From a checkpoint of a small contrastive image-text model: text encoder width 128.
Rows from block 2 of the image encoder of a small contrastive image-text model, named by matrix and row number. Rows with one number belong to one neuron. Each number is 128 + 24 x the weight over its row's rms, rounded and kept within 0 to 255. All counts start at 0. After the name is the row's rms in percent of the matrix's.
After each neuron's rows are labels from the 100 images, of 14848, where the neuron reaches its largest size: "responds to" is what is common among them. Only what is clearly more common there than usual is listed. The data: regions of photos with short descriptions (Visual Genome).
# gate: MLP gate (encoder.blocks.2.mlp.gate.weight, 640x160), inputs 80-159
# fc1: MLP up (encoder.blocks.2.mlp.fc1.weight, 640x160), inputs 80-159
# fc2: MLP down (encoder.blocks.2.mlp.fc2.weight, 160x640, transposed), outputs 80-159

gate.287 016 [140 134 105  63  99 110 135 148 118 132 136 116 132 136 174 140 136 142 148 128 156  90 126 187 136 158 127 129 150 139 123 133 165 114 130  73 100  98 121 129 105 148  88 126 133 134 114 156  98 129  64 128 124 125 150 114 101 128 133 177  99  86 130 149 185 133 127 123 135 149 150 101 142 115 165 150  95 123 140 156]
fc1.287 017 [ 94 114 164 190 143 139 115 118 138 124 111 141 134 119  98 114 119 104 104 127  88 166 130  88 114  99 127 135 100 103 135 122  95 136 122 185 171 166 144 126 129 114 154 117 123 128 140  94 163 114 189 124 129 146 109 140 133 136 115  76 145 177 120  97  90 119 119 122 126  86  99 157 130 150 106 111 158 125  98 113]
fc2.287 022 [115 125 149 158 135 106 100 133 155 106 145 109 108 134 148 123 168 175 135 125 111 110 136  98  71 133 123 164 103 139 167 136 124 153 114 164 146 112 161 114 148 130 142 113 109 110 134 120 116 127 157 142 145 184 154 131 161 113 135  92 160 139  79 116 116  84 122  89 126 131 107 134 161 146  93  82 128 116 148 114]
responds to: text has "black"

gate.199 161 [131 134  80 143 189 111 114 132 124 142 166 125 135 158  84 128 139 111 165 145 169 181 124  99 158 146 113 110 136 159 127 144 133 174 148  84  94 114 123 127 144 134 109  83 156 125 125 155 140 140 125 152 162 142 115 144 129 104 124 154 139 148 142 111 121 134 119 136  93  81 150 140  70 119  99 142 142  86 110 109]
fc1.199 163 [130 134 138 129 103 131 109 102  77  97 159 108 138 138 122 137 111 181 127 101 140 161 103 115 142 166 163  91 145 116 156 102 127  80 132 135 105 161 136 139 160 102 121  81 130  99 146 128 109  95 133 137 102  95 156 102 151 135 142 136 172 142  96 160 123  95 105 157 137 134 133 113 127 170 124  95 142  73 131 137]
fc2.199 156 [177 156 117 157 133 120 105  86 123  96 122  94 124 131 154 182  78 122  86 169 108 141 138 136  87 144 124 104 132  86 112  72 103  96 130 110 142 139 126 110 150 144 119 116 120 149 123 163 163 133 141 178 130 134 160 148 110 105 110 127 156 105 122 135 124 141 131 106 129 151 122 117 139 129 155 111 128  78 151 122]
responds to: text has "white"

gate.219 161 [138  95 137 139 136 138 114 123 145 132 152 149 146 153  98 123 126 168 144 148 123 153 133 153 130 108 129 153 141 108  90 129 145 113 138 150 104 137  73 139 104 150 134 118 140 111 135 126 166 117 158 170 123  89 211 117  89 183 137 130 130  96 127 148 151 132 110  88 146 133 132 121 139 154 128 158  82 136 114  94]
fc1.219 166 [162 112 143 124 125 139 124 118 122 125 167 166 131 133 132 162 120 154 152 170 129 148  97 128 159 157 103 121 124 153 127 123 152 137 120  82 156 151  65 159 104 121 128 110 140 140 102 130 176 112 116 154 116  98 189 155  71 124 173 130 142 142 160 145 120 153 123  95 128 122 118 145 122 165 141 103  86  85 168 109]
fc2.219 160 [133 157 136 107 121 161 103 110 125 100 127 153 117 149  95 102 178 171 142 118 154  99 129 109 134 107 173 126 123  90 136  55  92 136 120 108 131 140 160 145 153 138 141 115 125 147 100 132 130 155 128 133  92  81 127 142 128 137 139  87 172 116 113  84 151 164  97 136 114 142 125 124 161 157 113 129 115 144 122 104]
responds to: text has "red"

gate.515 025 [116 134 131  73 126 154 162  76  98 137 132 122 152 142 116 132 164 110 166 129 166 151 124 139 123 114 134 146 100 108 127 108 111  81 112  91 108 158  75 187 153 135 107 138 102 141 158 127 115 104 113 170 138 101 172 115 143 131 157 133 124  94 141 122 157  84 117 144 123 133 171 128 127 136 147 124  99  81 155 172]
fc1.515 024 [126 137 126  70 112 154 164  88  99 160 125 128 136 147 110 127 164 111 165 117 156 142 130 142 133 123 134 139 102 115 134 111 101  82 117  99  98 160  80 183 153 138 109 140 100 133 158 131 116 108 111 170 145  95 160 134 153 132 165 125 117 104 145 122 149  79 131 146 123 127 159 123 130 137 146 132 101  89 147 177]
fc2.515 026 [156 155 119  98 123 123 159  95  87 131 101 137 166 124  91 145 157 114 167 124 166 176 127 133 105 123 117 120 149 135 106 140  47  78 108 146 107 147  78 169 123 136  97 136 132 112 190  95 105 134 137 156 105  95 126 124 154 131 186 125 155  88 145 113 110  91 151 114 129  93 152  98 166 136 120 136 147 124 164 147]
responds to: text has "pink"

gate.491 178 [135 154 121 136 134 119 122 136  67 114  97 128 159  79  94 121 134  93 179 131 105 124 153 132 140 158 149 123 178 146 132 119 162 132 178 141  81 123 113 161 106 127 162  90 194 113  99  98 123 145 154 150 121 113 119  98 106 120 141 146 128  98 100 112 131 130  97 145 127 140 106  82 171 121  87  99 127 142 127 127]
fc1.491 175 [ 84 113 147 121 138 126 123  97  88 152 145 102 127 110 121 146 149 132 167 136 107 131 164 136 104 141 165 121 127 105 132 117 165 110 145 142 122 129 104 173 180 164  97 161 183 194 113 131 177 111 166 136 142 158 130 179 128 110 121 162 122 141 145 157 118 153  84 101 145  91 130  69 116 125  93 124 131 114 127 154]
fc2.491 156 [121  90 152 132 114 162 119  91 106 169 137 156  97 148 170 166 127 137 145 135 122 139 141 153 113 155 137  81 130 122 117 135 136 157  41 152 132 122 118 127 104 140 119  68 118 115 146 140 143 120  79 160 147 132 114  74 102 110 147 137  84 138 118 157 115  89 146 147 133 131 114 113 125 163 105 110  98 104 156 127]
responds to: text has "man"

gate.320 061 [107  92  95 106 106 127 161 109 121 117 166 128 136 137 132 193 162 126 146 102 137 111 108  87 101 109  81 157 159 148 102 117 153 125 141 109  78 123 149 127 159 145  97 106  89 141 128 151 158 129 124 133 148 162  99 104 168  52  96 130 116 106 151 134 143 181 172 116 159 150  92 117 119 141 111 134 107 126 120  99]
fc1.320 069 [113 108 178 141 115 127 156 120 136 109 137  71 142 109 129  92 109 157 103 116 153 133 154 145  95 121 185 150 111  96 155 131 130 144 104 169 138 137 110 118  81 152 119 134  86 140 137 139  83 108 140 139 145 100 134 146 135 179 159 150 143 146 130 107 121 116 126 111 118 135 153 102 136  90 143 141 102 112 135 117]
fc2.320 065 [130 132 105 114 118 117 112 115 164 126 138 102 122 128  93 131 140 124  90 160 116 147 104 127 159  91 161 156 104 114 139  83 153 142  90 146 125 135 123  93 179 124 134 123 118 148 119 134 138  75 118 149 138 159 165 159 129 129 104 158  90 156 159  93 103 148 110 135 129 124 156 107 119  98 155 120 132  81 145 144]
responds to: text has "blue"

gate.517 066 [117 110 142  97 127 100 105 135 179 112 145 132 129 151 151 180 160 161 116 131 121 115 148 138 145 144 130 116 105 135 150 157 109 173 125  80 138 142 108 132 131 110 141 127  57  84  75 137 134 122 137 112 128 140 139  98 124 113 132 120 159 155  96 132 131 110 165 193 137  87 116 134 139 103 120 164 104 158 157 142]
fc1.517 062 [131 173 112 167 147 170 145 132  85 134  98 144 119 101 120  94 120  89 120 158 128 137 117 112  97 131 139 144 146 129  97  94 157  95 117 167 136 118 121 125  94 116  93  99 180 154 171 128 111 150 118 166 124 129 131 162 151 130 117 118  95 133 159  99 121 109  78  84 118 168 151 131 105 136 144 120 162 110 113 133]
fc2.517 070 [ 93 138 113 130 110 161 153 128 117 134  81  96 125 145 108 136 128 127 119 145 122 106 130 126 112 131 130  88 143 104 127  85 105 133 157 113 147 174 136 119 161 162 159  95 121  84 142 121  96  91 130 152 182 160 115 149 117 137 132 144 140 138 139 102 108 120 114 120 131 111 109 153 114 175  98 138 110  80 131 122]
responds to: text has "black"

gate.408 162 [128 145 171 165 166  93 104 139 113 105 113 115 108 156 117 109 104 121  89 122 151 132  94 125 138 178  88 174 121 189 103 130  99 154 113 117 105  98 143 123 105 136 133 115 120 163 120  71 139 164 144 164 146 165 109 120 136 124 130 170 133 134 175  87 125  98 138 126  96  88 150  82 169 153 112 124 115 156  96 155]
fc1.408 181 [134 118 138 129 160 110 113  86 114 152 142 131 162 156 120 136 111 112 141 126 144 112 127 125 108 151  82 133 137 100 165 148 143 163  90 116 108 174  66 127 142 127 169 161 105 153 104 132 124 167 158 137 117 125 149 135 112 140 103 103 108 109 129 177 112  80 117 124 110 131 105 121 144 149 119 151  95  86 156 103]
fc2.408 176 [107 121  97 123 191  85 133 137 133 192 111 135 152 123 126 157  83 112 153 134 125  76 119 100 121 109 116 156 142 147 121 110 107 158 156 109 153  85  95 129 132 148 132 127 122 110 164 100 151 143 164 105 160 121 116 136 144 159  51 116  91 118 103 159 127 152 142  96 138 115 101 137 148 114 169 165 129 115 183 116]
responds to: text has "yellow"

gate.249 008 [116 132 133  99 107 169 121 125 148 112  98 146 137 141 135 132 129 119 141 107  81  97 105  85 121 144 130 145 137 119 147 119 126  99 136 104 160  98 131 124 129 120 103  93 116 120 154 126 107 126 126 107 137 143 120  79 115  99 136 147 187 141 110  94 117 133 112 177 137 127 112 128 107  99 138 126 145 120 130 172]
fc1.249 008 [134 138 129  92 117 173 111 132 127 107  88 145 111 143 127 119 114 126 148 116  99 112 103 110 117 150 153 147 123 125 146 102 115  90 120 100 135  95 130 112 114 101 116  82 109 141 160 131 120 124 121 122 128 144 124  82 132 112 133 138 173 139 111  98 118 142 121 179 151 128 117 133 141 114 144 127 143 127 124 164]
fc2.249 008 [169 147 118 110 109 102 112 133 136 157 119 118 136 147 143 126 129 130 122 125  88 125 128  88 133 115 171 142 129 105 142 124 118 113 150 140 139 150 108 111 119 133 132  82  91 117 141 122 105 126 136  89 123  86 131 124 119 101 115 129 160 145 115 117 125 153  73 146 182 133 139 120 131 140 149 163 145 142 103 133]
responds to: text has "grass"

gate.461 007 [120 109 150 144  83 183 133 122 158 154 112  96 116 102 119  96 123 167 108 145 143 131 120 137 119 131 129 109 116 125 125 102 136 120 147 130 128 166 132 126 115 102 150 100 101 146 120 121 151 141 123 150 152 148 131 104 133 179 102 140 159 126 133  99 114 151 153 109 123 131 115 119 132 118 103 134 105 149  90 122]
fc1.461 005 [117 135 117 109 145  94 120 137 100 123 152 170 169 141 149 138 163  96 145  91 125 107 123 104 106 131 133 152 133 138 106 165 117 144  95 182 145 132 122 146 114 135 120 139 166 109 146 106 116 135 157 126  99 107 128 132 133  94 145 133 101 146 140 138 131 114  91 115 126 148 150 166 132 139 130 112 118 102 146 114]
fc2.461 007 [121 123 117 109 117  86 116 124 109 130 157 157 145 137 129 131 151 124 164  93 162  81 134 110 131 140 118 126 146 146 148 178 120 124  82 119 118 129 116 151  88 142 101 137 163  89 147  97 123 142 149 112  98 132 148 140 139 114 184 159 123  98 125 116 134  97 143 129 120 162 136 138 170 144 155 115 127 103 138 113]
responds to: text has "red"

gate.375 147 [178 121 176 124 113 114 106 126 168 115 130 104 140 114 124 115 111 119 102 128 132 158 114  91 137 161 145  61 146 109 146  95 121 166 144 150 121 149 169 113 127  99  95 121 121 114 128 138 115 107 103 168 147  96 131 110 102  92 123 138  97 147 122 107  92 138 107 167 116 144 135  89 136 131 146 126 175 141 153  90]
fc1.375 154 [129  95 154 142 156 156 126  97  85 113 104 111 150 124  94 120 169 120 121 167 149 148  81 105 124 155 117  74 151 105 125  85 128 153 180 148 133 148 127 138 144 138  85  96 173 162 167 138 105  85 119 180 158 130 143  99 133 103 124 119 118  96  99 103 139 134  93 162  97 133 140 106 135 168 145 111 131 118 123 135]
fc2.375 151 [108 118  93 123 124 128 137 105 114 150 111  92 117  50 120 146 107 152  88 102 128 132 124 155 120 144 108 139 129 143 123 148 136 131 171  92 117 151 110  86 140 147 166 124 105 164 140 125  95  80 139 145 134 158 128 151 123 144 112 136 180 129 122 105  97 113  83 145 103 153 148 149 137 112 137 131 134 127 139 160]
responds to: text has "white"

gate.174 148 [128 132 128 125 103 141 109 101 146 155 145 130 111 122  84 127 156 138 119 158 126 150 141 135 171 115 119 136 121 138  72 128 151 153 130  90 130 108  89 131 147 110 156  61 136 169 149 130  88  71 165 144 164 198 125 146 131 138 137 148 148 133 170 138 146 107 135  95 129 137 145 109 152 150 128  98 144 121 124 103]
fc1.174 154 [135 145 126 121 161 118 132 141 113 111 114 129 145 143 163 144  90 124 142 101 143 111 127 113  82 142 125 116 135 131 176 129 129 103 134 158 120 138 161 130 123 143 104 186 118 109 121 151 185 169 110 121  97  71 132  99 134 121 115 132 110 124  62 128 124 136 120 140 134 150  91 152  88 100 123 159 106 121 124 154]
fc2.174 157 [153 120 160 110  77 119 151 128 102 116 105 116 155 125 160 104 131 134 132 135 106 124 196 150 133 113 123 132 129 132 163 124 117 151 161 165 138 106 115 134 149 131 100 155  85 118 119 169 164 180 155 116 111 133 141 114 153 117 130  74  99 147 136 107 117  95 147 119 107 108 122 140 133 126 127 166 135 146 149 111]
responds to: text has "blue"; text has "white"

gate.212 166 [113 131 146 198 124 133 117 124 132 152 105  94 136 100  96  69 145 117 126 102 134 144 123 176 140 160 116 139 111 149 108 101 103 137  98 157 120  99 178 142 127 108  78 136 133 174 130 122 150 122 127 164 160 159 101 100 147 164 123 106 111 148 117 111 154 121 137 145 106 136 163 109 137 115 146 184 180  92 103 141]
fc1.212 169 [121 118 108 148 113 148 129 143 162 139 129 133 120  92 135  99 135 103 112 145 123 146 155 142 121 125 108 136 140 137  89 144 124 102 134 148 142  95 147 126 164 116 164 140 189  96 146 139 148 104 124 125 170 152  99 112 138 129 117 145 135 178 209 114 110 164 142 120 136 117 117 131 105 115  83  91 162 138 123 161]
fc2.212 163 [107 129 134 166 111 193 153 122 146 100 117 182  84 127 117 116 131 151 100 133 106 130 123 160 113 120 137  88  58 142 121 110 186 112 122 129 111 152 125 159 170 148 153 130 103 149 139 154 141 139  96 135 108 143 106 120 156  90  86 115 164 108  98 144  95 174 140 107 102 102 130 107 156 145 126 106 116 141 130 121]
responds to: text has "yellow"

gate.513 036 [109 124 130 107 106 120 121 124 156  99 108 142 115 154 116 130 111 126 159  91 124 133 135 120 118 171 138 130 149  74  88 138 138 114 152 108 171  84 115 142 126 170  93 112 140 114 138 129  93 128 147 120  99 129  95  68 132 119 131 125 157 114 129 155 107 134 106 132 157 131 107 129 101 154 153 121 136  80 128 133]
fc1.513 037 [129 117 122 144 164 103 116 170 101 156 143 128 174 147 125 124 136 113 123 159 136 133 112 141 135  77  97 102 128 169 137 129 116 155 138  95 133 146  92 118 150 138 177 170  98 128 137 141 156 138 125 113 146 122 123 150 112 118 138 139 119 105 141 129 127  82 139 108  92 142 148 134 125 116 110 166  89 163 114 111]
fc2.513 037 [111  93 140 134 116 153 138 162  96 108 137 132  95 106 135 131 112 111  82 117 153 119 145 155 156 148 111 107 116 189 145 130 129 148 129 149 104 127  89 170 105 139 145 155 162  88 159 130 158 118 112 133 168 110 136 153 102  96 112 109 133  87 164 156 134 110 184 132 118 144 181 120 120 122  77 134  98 127 122 119]
responds to: text has "green"

gate.206 116 [152 104  80 168 121 149 108 105  97 102 131 154 109 146 123 112  94 166 131 119 146 106  82 110 123 101 130 120 131 132 143 122 124 129  77  81 159 152 111 127 129 117 122 112 150 144  62 147 152  77  70 105 146 173 128 181 147 127 117 165 150 109 155 144 125 127 135 107 175 105 104 142 110 124 158 181 174  93 106 117]
fc1.206 117 [139 133 140 119 130 109 116  75 138  87 127 140 143  95 114 111 141  80 127 107 130 123 165 102 127 124 117 162 114 154 128 138 157 121 116 132  76 107 137 145 104 138 138 159 150 116 143 120  83 144 153 144 153 117 100 110 114 122 146 174 112 165 155 111 141 153 164 135 147 108 146 135 101 128 128 132 128 180 119 121]
fc2.206 114 [ 67 109 121 131 137 114 149 118 167  88 163 117 105 118 124 126 117 102 132 149 116 110 143  93 116 118 146 150 143 146 156 156 100 140 116 101 107 135 110 113 114 127 136 150 139 120 130 113 141 152 153 141 128 160 160 151 109 145 154 141 137 150 109 116 142 119 140  98 116 141 132 123 160 171 149 149 159 165 207 144]
responds to: text has "sky"

gate.245 121 [142 136 148 137 125 104 162 137 110 101 141 126 139 145 130 100 112 131 147 151 171 110 140 102 141 133 177 134 141  74 172 130 147 152  95 165  96 118 108 127 116 133  82 120 180  98 151 102 109 118 167 143 103 110 134 110 124  99 130 109 145  96 134 142  72 163 140  53 166  91 107 121 148 105 114 151 141 171 108 131]
fc1.245 118 [153 146 160 135 152 106 136 111 115 142 134 124 127 144 108 112 105 108 132 146 144 154 158 102 139 125  81 115 112 130 144  97 130 150 100 159 130 130 133 143 138 190  77 135 167  85 117  98 113 103 166 128  48 153 164 101 145 139 102 149 138 123 110 157 108  95  95  86 179 115 118 126 115 105 132 141 135 144 157  96]
fc2.245 121 [ 73 118 114 141 169 155  74  89 157 154 138 132 110 137 135 143  89  88 107 106 122 143 127 151 106  68 121 149 131 158 125 138 124 150 110 131 126 156 120 109 161 125 139 101 114 147 143 168 160 138 132 139 132 112 183 130 156 118 119 133  97 119  96 161 120 127  99 142 107 116 113 120 104 148 115 114 161 161 131 106]
responds to: text has "white"

gate.521 137 [116 105 105 122 147 127 136 144 156 151 113 140 120 128 154  91 111 141 103 114 122 131 124 104 128  92 144 147 107 112 151 146 147 133 106  99 160 121 158 151 145 127 100 119 143 136 137 124 103 137 106 108 127 108 142 135 130 132 120 117 141 154 191 160 135 137 198 126 152  97  98 105  91 161 112 124 155  96 140 161]
fc1.521 148 [ 94 108 173 168 147  89 130 125 160 125 106 151 138 146 143  82 128  93 148 113 119 137 120  86  85 140 138 123 136  97 131 129 144 180 136 130 170 136 154 148 144 159 125 102 150 128 112  95 117  99 140 176 176 123 118 119 122 112 134 103 133 125 108 104 159 143 121 136 123 100 127 151 107 149 119 102 115 134 120 132]
fc2.521 128 [115 135 130  62 119 108 130  90 118 152 103 145 134 134 133 149 130 150 117  95 142 158 126 119 114 135 131 157 108 124 125 111 113 112 128 148 147  66 145 164 127 128 149 102 124 139 100  86  95 189 108 131 154 142 165 129 154 155 158 126 177 197 120 104 118 151 110 122 147 156 109 112 130 100 163 146 113  99 139 133]
responds to: text has "green"

gate.294 030 [116 131  92 123  82 148 148 129 118 163 144 147 124 152 169 123 117 170 166 126 145 140 154 109 142 150 106 112 185 145 128 143 158 121 144  84 102 111 155 110 148 121 104  87 125  78 135 136 110 130 116 150 114 107 144 103 136 114 135 164 133 111 117 170 117 135 134 120 196 105 151  78 139 101 124 131  86 166 103 141]
fc1.294 026 [122 120 160 154 157 109 113 130 148  93 115 106 136 117  85 159 141  99 104 114  96 118  83 125 108 110 142 142  82  97 135 124 101 119 126 164 159 163  90 133  85 117 158 164 120 149 138 127 123 136 126 111 155 153 113 144 108 144 127  75 134 133 149  94 135  97 108 127  66 147 127 185 127 162  99 130 144  80 160 129]
fc2.294 035 [128 156 140 133  96 106 118 122 153 101 177 105  90 145 127 118 132 200 126 113  94  93 124 127 108 162 145 142  98 115 147 104 137 131 117 160 170 115 116 154 160 138 115 117 121 145 113  85 120 120 150 177 111 145 140 147  96 114 138 123 141 139 136  71 148 110  89 115 135 127 115 150 138 136 106 102 134  88 106 114]
responds to: text has "blue"

gate.292 164 [136 128 127 152 172 154 113  91 155 175 142 147 135 131 101  87 178  95 120 125 175 172  91 143 135 145 145 111 112 122 136 163 151 132 150 149 135 133  98 131 114 120 117 147 158 152 123 171 115 142 120  90 139 134 138 141  93 107 142  97 139 129 109  94 122 137 107  91 121 100 111 128 140 101 103 101 144 110 124 101]
fc1.292 168 [146 133 151 110 114 130 125  77 114 133 128 131 184 101 110 154 128 106 138 161 119 150 120  95 129 182 133 111 126 115  95  95 129 117 137 139 123 144 130 163 135 116 138 114 123 130 134 118 112 114 138 133 110 134 149 119 126  95 123 106 152 135 104 175  96 109  89 141 175 166 140 106 128 173 152  91 152 128 143 107]
fc2.292 158 [138 157 129 113 151  90 117  63 122 129 125  80 136 145 130 113  98 150  94 125 101 167 115 147  74 127 124 129 129 125 160  69 121  95 110  99 103 157 159 133 138 137 136 125 132 146  85 173 126 110 124 141 119 130 184 137 140 145 112 136 168 115 134 109 108 150 154 136 119 143 129 127  70 141 169 107 125  95 175 141]
responds to: text has "sky"

gate.142 017 [108 126 150 125 153 136 134 158 123 130 100 125 133 160  94  84 121 101 154 109  90 100 100 132 132 127 128 153 113 159 130 135 112  85 117 125 132 116 143 109 115  99 122 106 150 103 135 112 103 137 134 114 145 155 140 104  95  72 125 164 145 101  96  77 131 145 138 171 119  96 109 112 130 131 169 112 162 142 150 148]
fc1.142 016 [149 130 127 120 116 132 144 112 144 126 151 133 127 102 165 155 115 145  77 121 173 146 135 131 118 143 135 100 153 119 123 112 145 150 131 116 121 137 100 151 136 174 133 136  95 167 120 129 144 116 113 133 116 104  94 154 142 187 125 112 107 146 145 187 132 113 122  80 129 152 125 180 147 127  95 141  91 132 107 106]
fc2.142 020 [111 148 138 133 134 138 158  94 143  98 134 165 121 114 144 150 126 125 126 137 148 157 115 125 102 151 131  71 132 121  96 123 129 122 110 100 126 127 152 105 163 132 117 122 139 144  97 160 171 150 134 172 112 142  72 122 142 124 134 110  92  80 130 148 115 105 131 109 133 144 160 111 133 160 114 102  94 106 143 126]
responds to: text has "grass"; text has "green"

gate.552 059 [104 161 123 132 109 131 145  86 157 107 134 149 128 128 115 118 111 140 172  95 107  97  98 112 110 186 172 142 131 107 110 132 126 116 148 115 167 118 140 112 116 165  69  80 139 117 132  82  89 143 152 155 144 115 106 105 151 121 117 163 156 126 129 108 171 121 162 142 146 119 101 148 141 121 152  81 148  67 120 150]
fc1.552 054 [110 169 104 127 116 114 136  81 163 108 111 149 121 113 116  93  91 138 179  89  84 117 103 105 130 189 159 137 122 105 125 136 134 121 147 117 150 106 137 121 128 167  77  96 155 103 140  96 115 153 132 148 129 112 108  99 150 115 109 176 152 130 126 129 157 148 154 157 155 135 115 125 116 118 151  87 150  74 126 143]
fc2.552 062 [139 152 117 141 133  89 126 108 142 154 108 123 146 172 103  90 135 156 132 137  99 140 126  95 131 163 134 159 132  99  94 143 125 109 128 142 105 118 182 113 138 116  94  86  96 154 119 120 123 134 154 146  84 128 123 105 154 151 144 131 153 166 113  92 144 147  70 132 126 105 102 112 122 127 158 133 141 133 141 153]
responds to: text has "green"

gate.463 065 [130 127  97  79 106 128 134 108 151 118 106 124 133 148 183 103 138 164 136 131 121 104 132 129 148 181 134 124 142 138 139 130 119 124 100  89 123 115 129 102 167 151  81  97 135 145 149 160  70 118 136 157 132 100 154  95 144 128 110 194 141 122 102 132 162 150 138 155 194 120 153  95 123 100 123 136 135 124 163 137]
fc1.463 063 [ 96 121 174 182 149 118 120 140 118 131 145 133 134 104  86 152 133  94 123 137 120 145 120 129  88  90 101 129 132 110 132 124 126 122 134 142 135 140 118 155  84 108 180 163 119  97 118  88 156 124 122  99 130 169  92 140 107 117 141  65  99 135 144 151  86  86  86 117  84 130  95 157 138 160 127 130 133 134  99 127]
fc2.463 075 [130 151 148 139 119 106 131 106 151 116 151 130 111 173 127  97 145 165 116 123 105  99 132 117 107 139 107 132 101 179 134 120 144 133 158 162 163 129  91 150 125 151 118 140 127 160 104  95 120 111 144 140 130 156 142 160  94 119 131  95 126 163 155 107 143  99 146 110 127 162 125 143 122 156  95  95  93 137 136  67]
responds to: text has "black"

gate.239 141 [113 131 105 123 153 119 131 155 150 153 142 117 122 113 130 117 117 157 109 104 145 104 137 115 131 138 147 122 130  83 141 173  96 132 158 141 198 133 132 133 136 134  81 156 141 157 122 149 144 148 111  90 177 132 115 160 104  81 149 118 169 142 128 128 125 131 140 148 119  96 134 161 126  78  83  85 126  48 159 164]
fc1.239 146 [ 68 158 117 121 120 116  85  89  86 112 138 152 150 148 139 145 101 153 115 164 117 134 110 115 110 139  97  72 130 103 123  78 125  90 153 134 155 154 117 153 130 117 171 112 131 104 107 137 117  91  92 139 134 106 131 116 146 124 142 131 149 142 127 138 145  84  97 144 178 178 128 146 155 167 162 127 166 112 154 115]
fc2.239 145 [134 158  95 156 147 103 154  78 129  71 159 144 156 129 144 128  99 149 130 113 119 160 119 153 120 145 135 144 119 102 106 103 151 119 168 135 130 147 140 157 137 141 129  89 151 148 135 162 125  69  80 145 112 128 135 111 142 128 126 177 161 139 170 116 125 122 133 125 159 114 128 130  62  94 137 150 100  79 127  92]
responds to: text has "blue"

gate.162 046 [ 88 126 104 154 132 122 148  95 117 121 126 121 125 116 103 124 130 137 133 140 130 133 122 132 145 116 174 124 127 146 176 143 140 144 115 102 113 137 111 129 127 110  74 160  96 121 150 138 141 153 133 132 137 135 149 110 142 126 128 161 124  69 117 168 115 146 121 109 131 125  89  89 127 156 132  90 145 145 141 144]
fc1.162 047 [105 104 101 133 155 148 105  90 135 123 137 121 159 142 120 137 144 122 116 145 156 123 110 145 152 118 149 127 155 130 173 145 140 149 128 127  95 143 106 155 119 118  78 121 102 143 133 155 131 141 126 128 141 135 123 136 104 146 142 134 142  67 120 209 128 124 145 134 126 115 123 119 114 166 126  85  96 169 166 133]
fc2.162 049 [129 107 144 109  98 110 147  73 151 123 125 124 125 165 171 131 138 116 125 173 163 159 145 191 139  82 143 136 145 118 143 123 130 112  63 164 104 129 107 125 106 133 136 118 134 139  81 152 146 127 125 159 122 153 107 112  96 102 132 145 150 121 180 129 154  99 100 100 136  95 100  77 126 125 131 139 127  97 133 147]
responds to: text has "man"

gate.172 018 [114 133 150  84 100 160 125  71 110 145 138 128 114 162  99 152 135 127 170 137 138 141 139 131 131 143 120 125 105 125 142 134 120 103 129  96  89 167  99 171 122 160 108 151 110 161 168 145 115 134 126 153 122  83 155 106 121 135 153 148 100  96 139 122 149 141  97 123 161 125 149 149 107 127 119 146 108 135 132 168]
fc1.172 017 [130 135 149  83  96 156 133  83 111 163 147 146 117 164 111 151 129 122 175 138 140 133 143 131 126 145 125 135 106 129 145 140 100  97 123  98  97 167  94 151 134 146 117 145  86 167 156 160 128 138 136 150 127  83 160 118 135 130 165 124 101  95 146 119 149 139 102 141 159 111 137 150 115 136 128 122  99 134 135 157]
fc2.172 022 [177 125 131  84 111 138 175  64 107 108 114 140 175 131  94 178 173 110 146 155 190 172 136 129 101 101 148 105 140 102 156 127  80  95  85 135 110 176  79 135  92 133  93 142 151 126 164 144 138 121 121 151 127  94 112 115 140 144 160 117 145  85 135  81 161 112 121 128 142  76 167 109 117 108 133 138 140 146 137 144]
responds to: text has "pink"

gate.5 148 [122 122 114 158 141 146 130 166 135 155 140 144  87 120 117 120 163  99 155 119  81 154 136 130 162 138 122 121 124 157  78 162 140 120 113 150 107  80 167 130 158 165 103 130 138 147 187 136 126  95 148 106 117 159  94  87 150 144 128 140 153 176 152 105 123 134 152 143 101 112 131 136 140 109 147  95 160 109 133 133]
fc1.5 146 [155 126 107 181 150 142 130 143 142 175 124 112  98 138 106  99 148 103 152 117 101 147 125 135 175 133 134 118 114 161  90 152 122 124 101 155  81  96 168 133 116 171  97 137 120 139 198 117 134  95 169 144 131 158  95  87 147 136 129 127 151 177 157 113 114 112 138 156 101 110 150 113 138 128 138  94 129 112 141 132]
fc2.5 146 [118 125 145 133 117 125 138 133 125 112 134 178 117 146  91 117 154 124 109 161 104 114 100 115 151 104 165 102 129 123 125 186 119 122 112 118  88 142 210 118 112 173 125 162 132 129 149 155 133  95 118 147 138 168 106 108 136 116 142 127 156 117 113 112 141 155 162 159 109 139 147 110 135 144  98 127 113 111 126 123]
responds to: text has "yellow"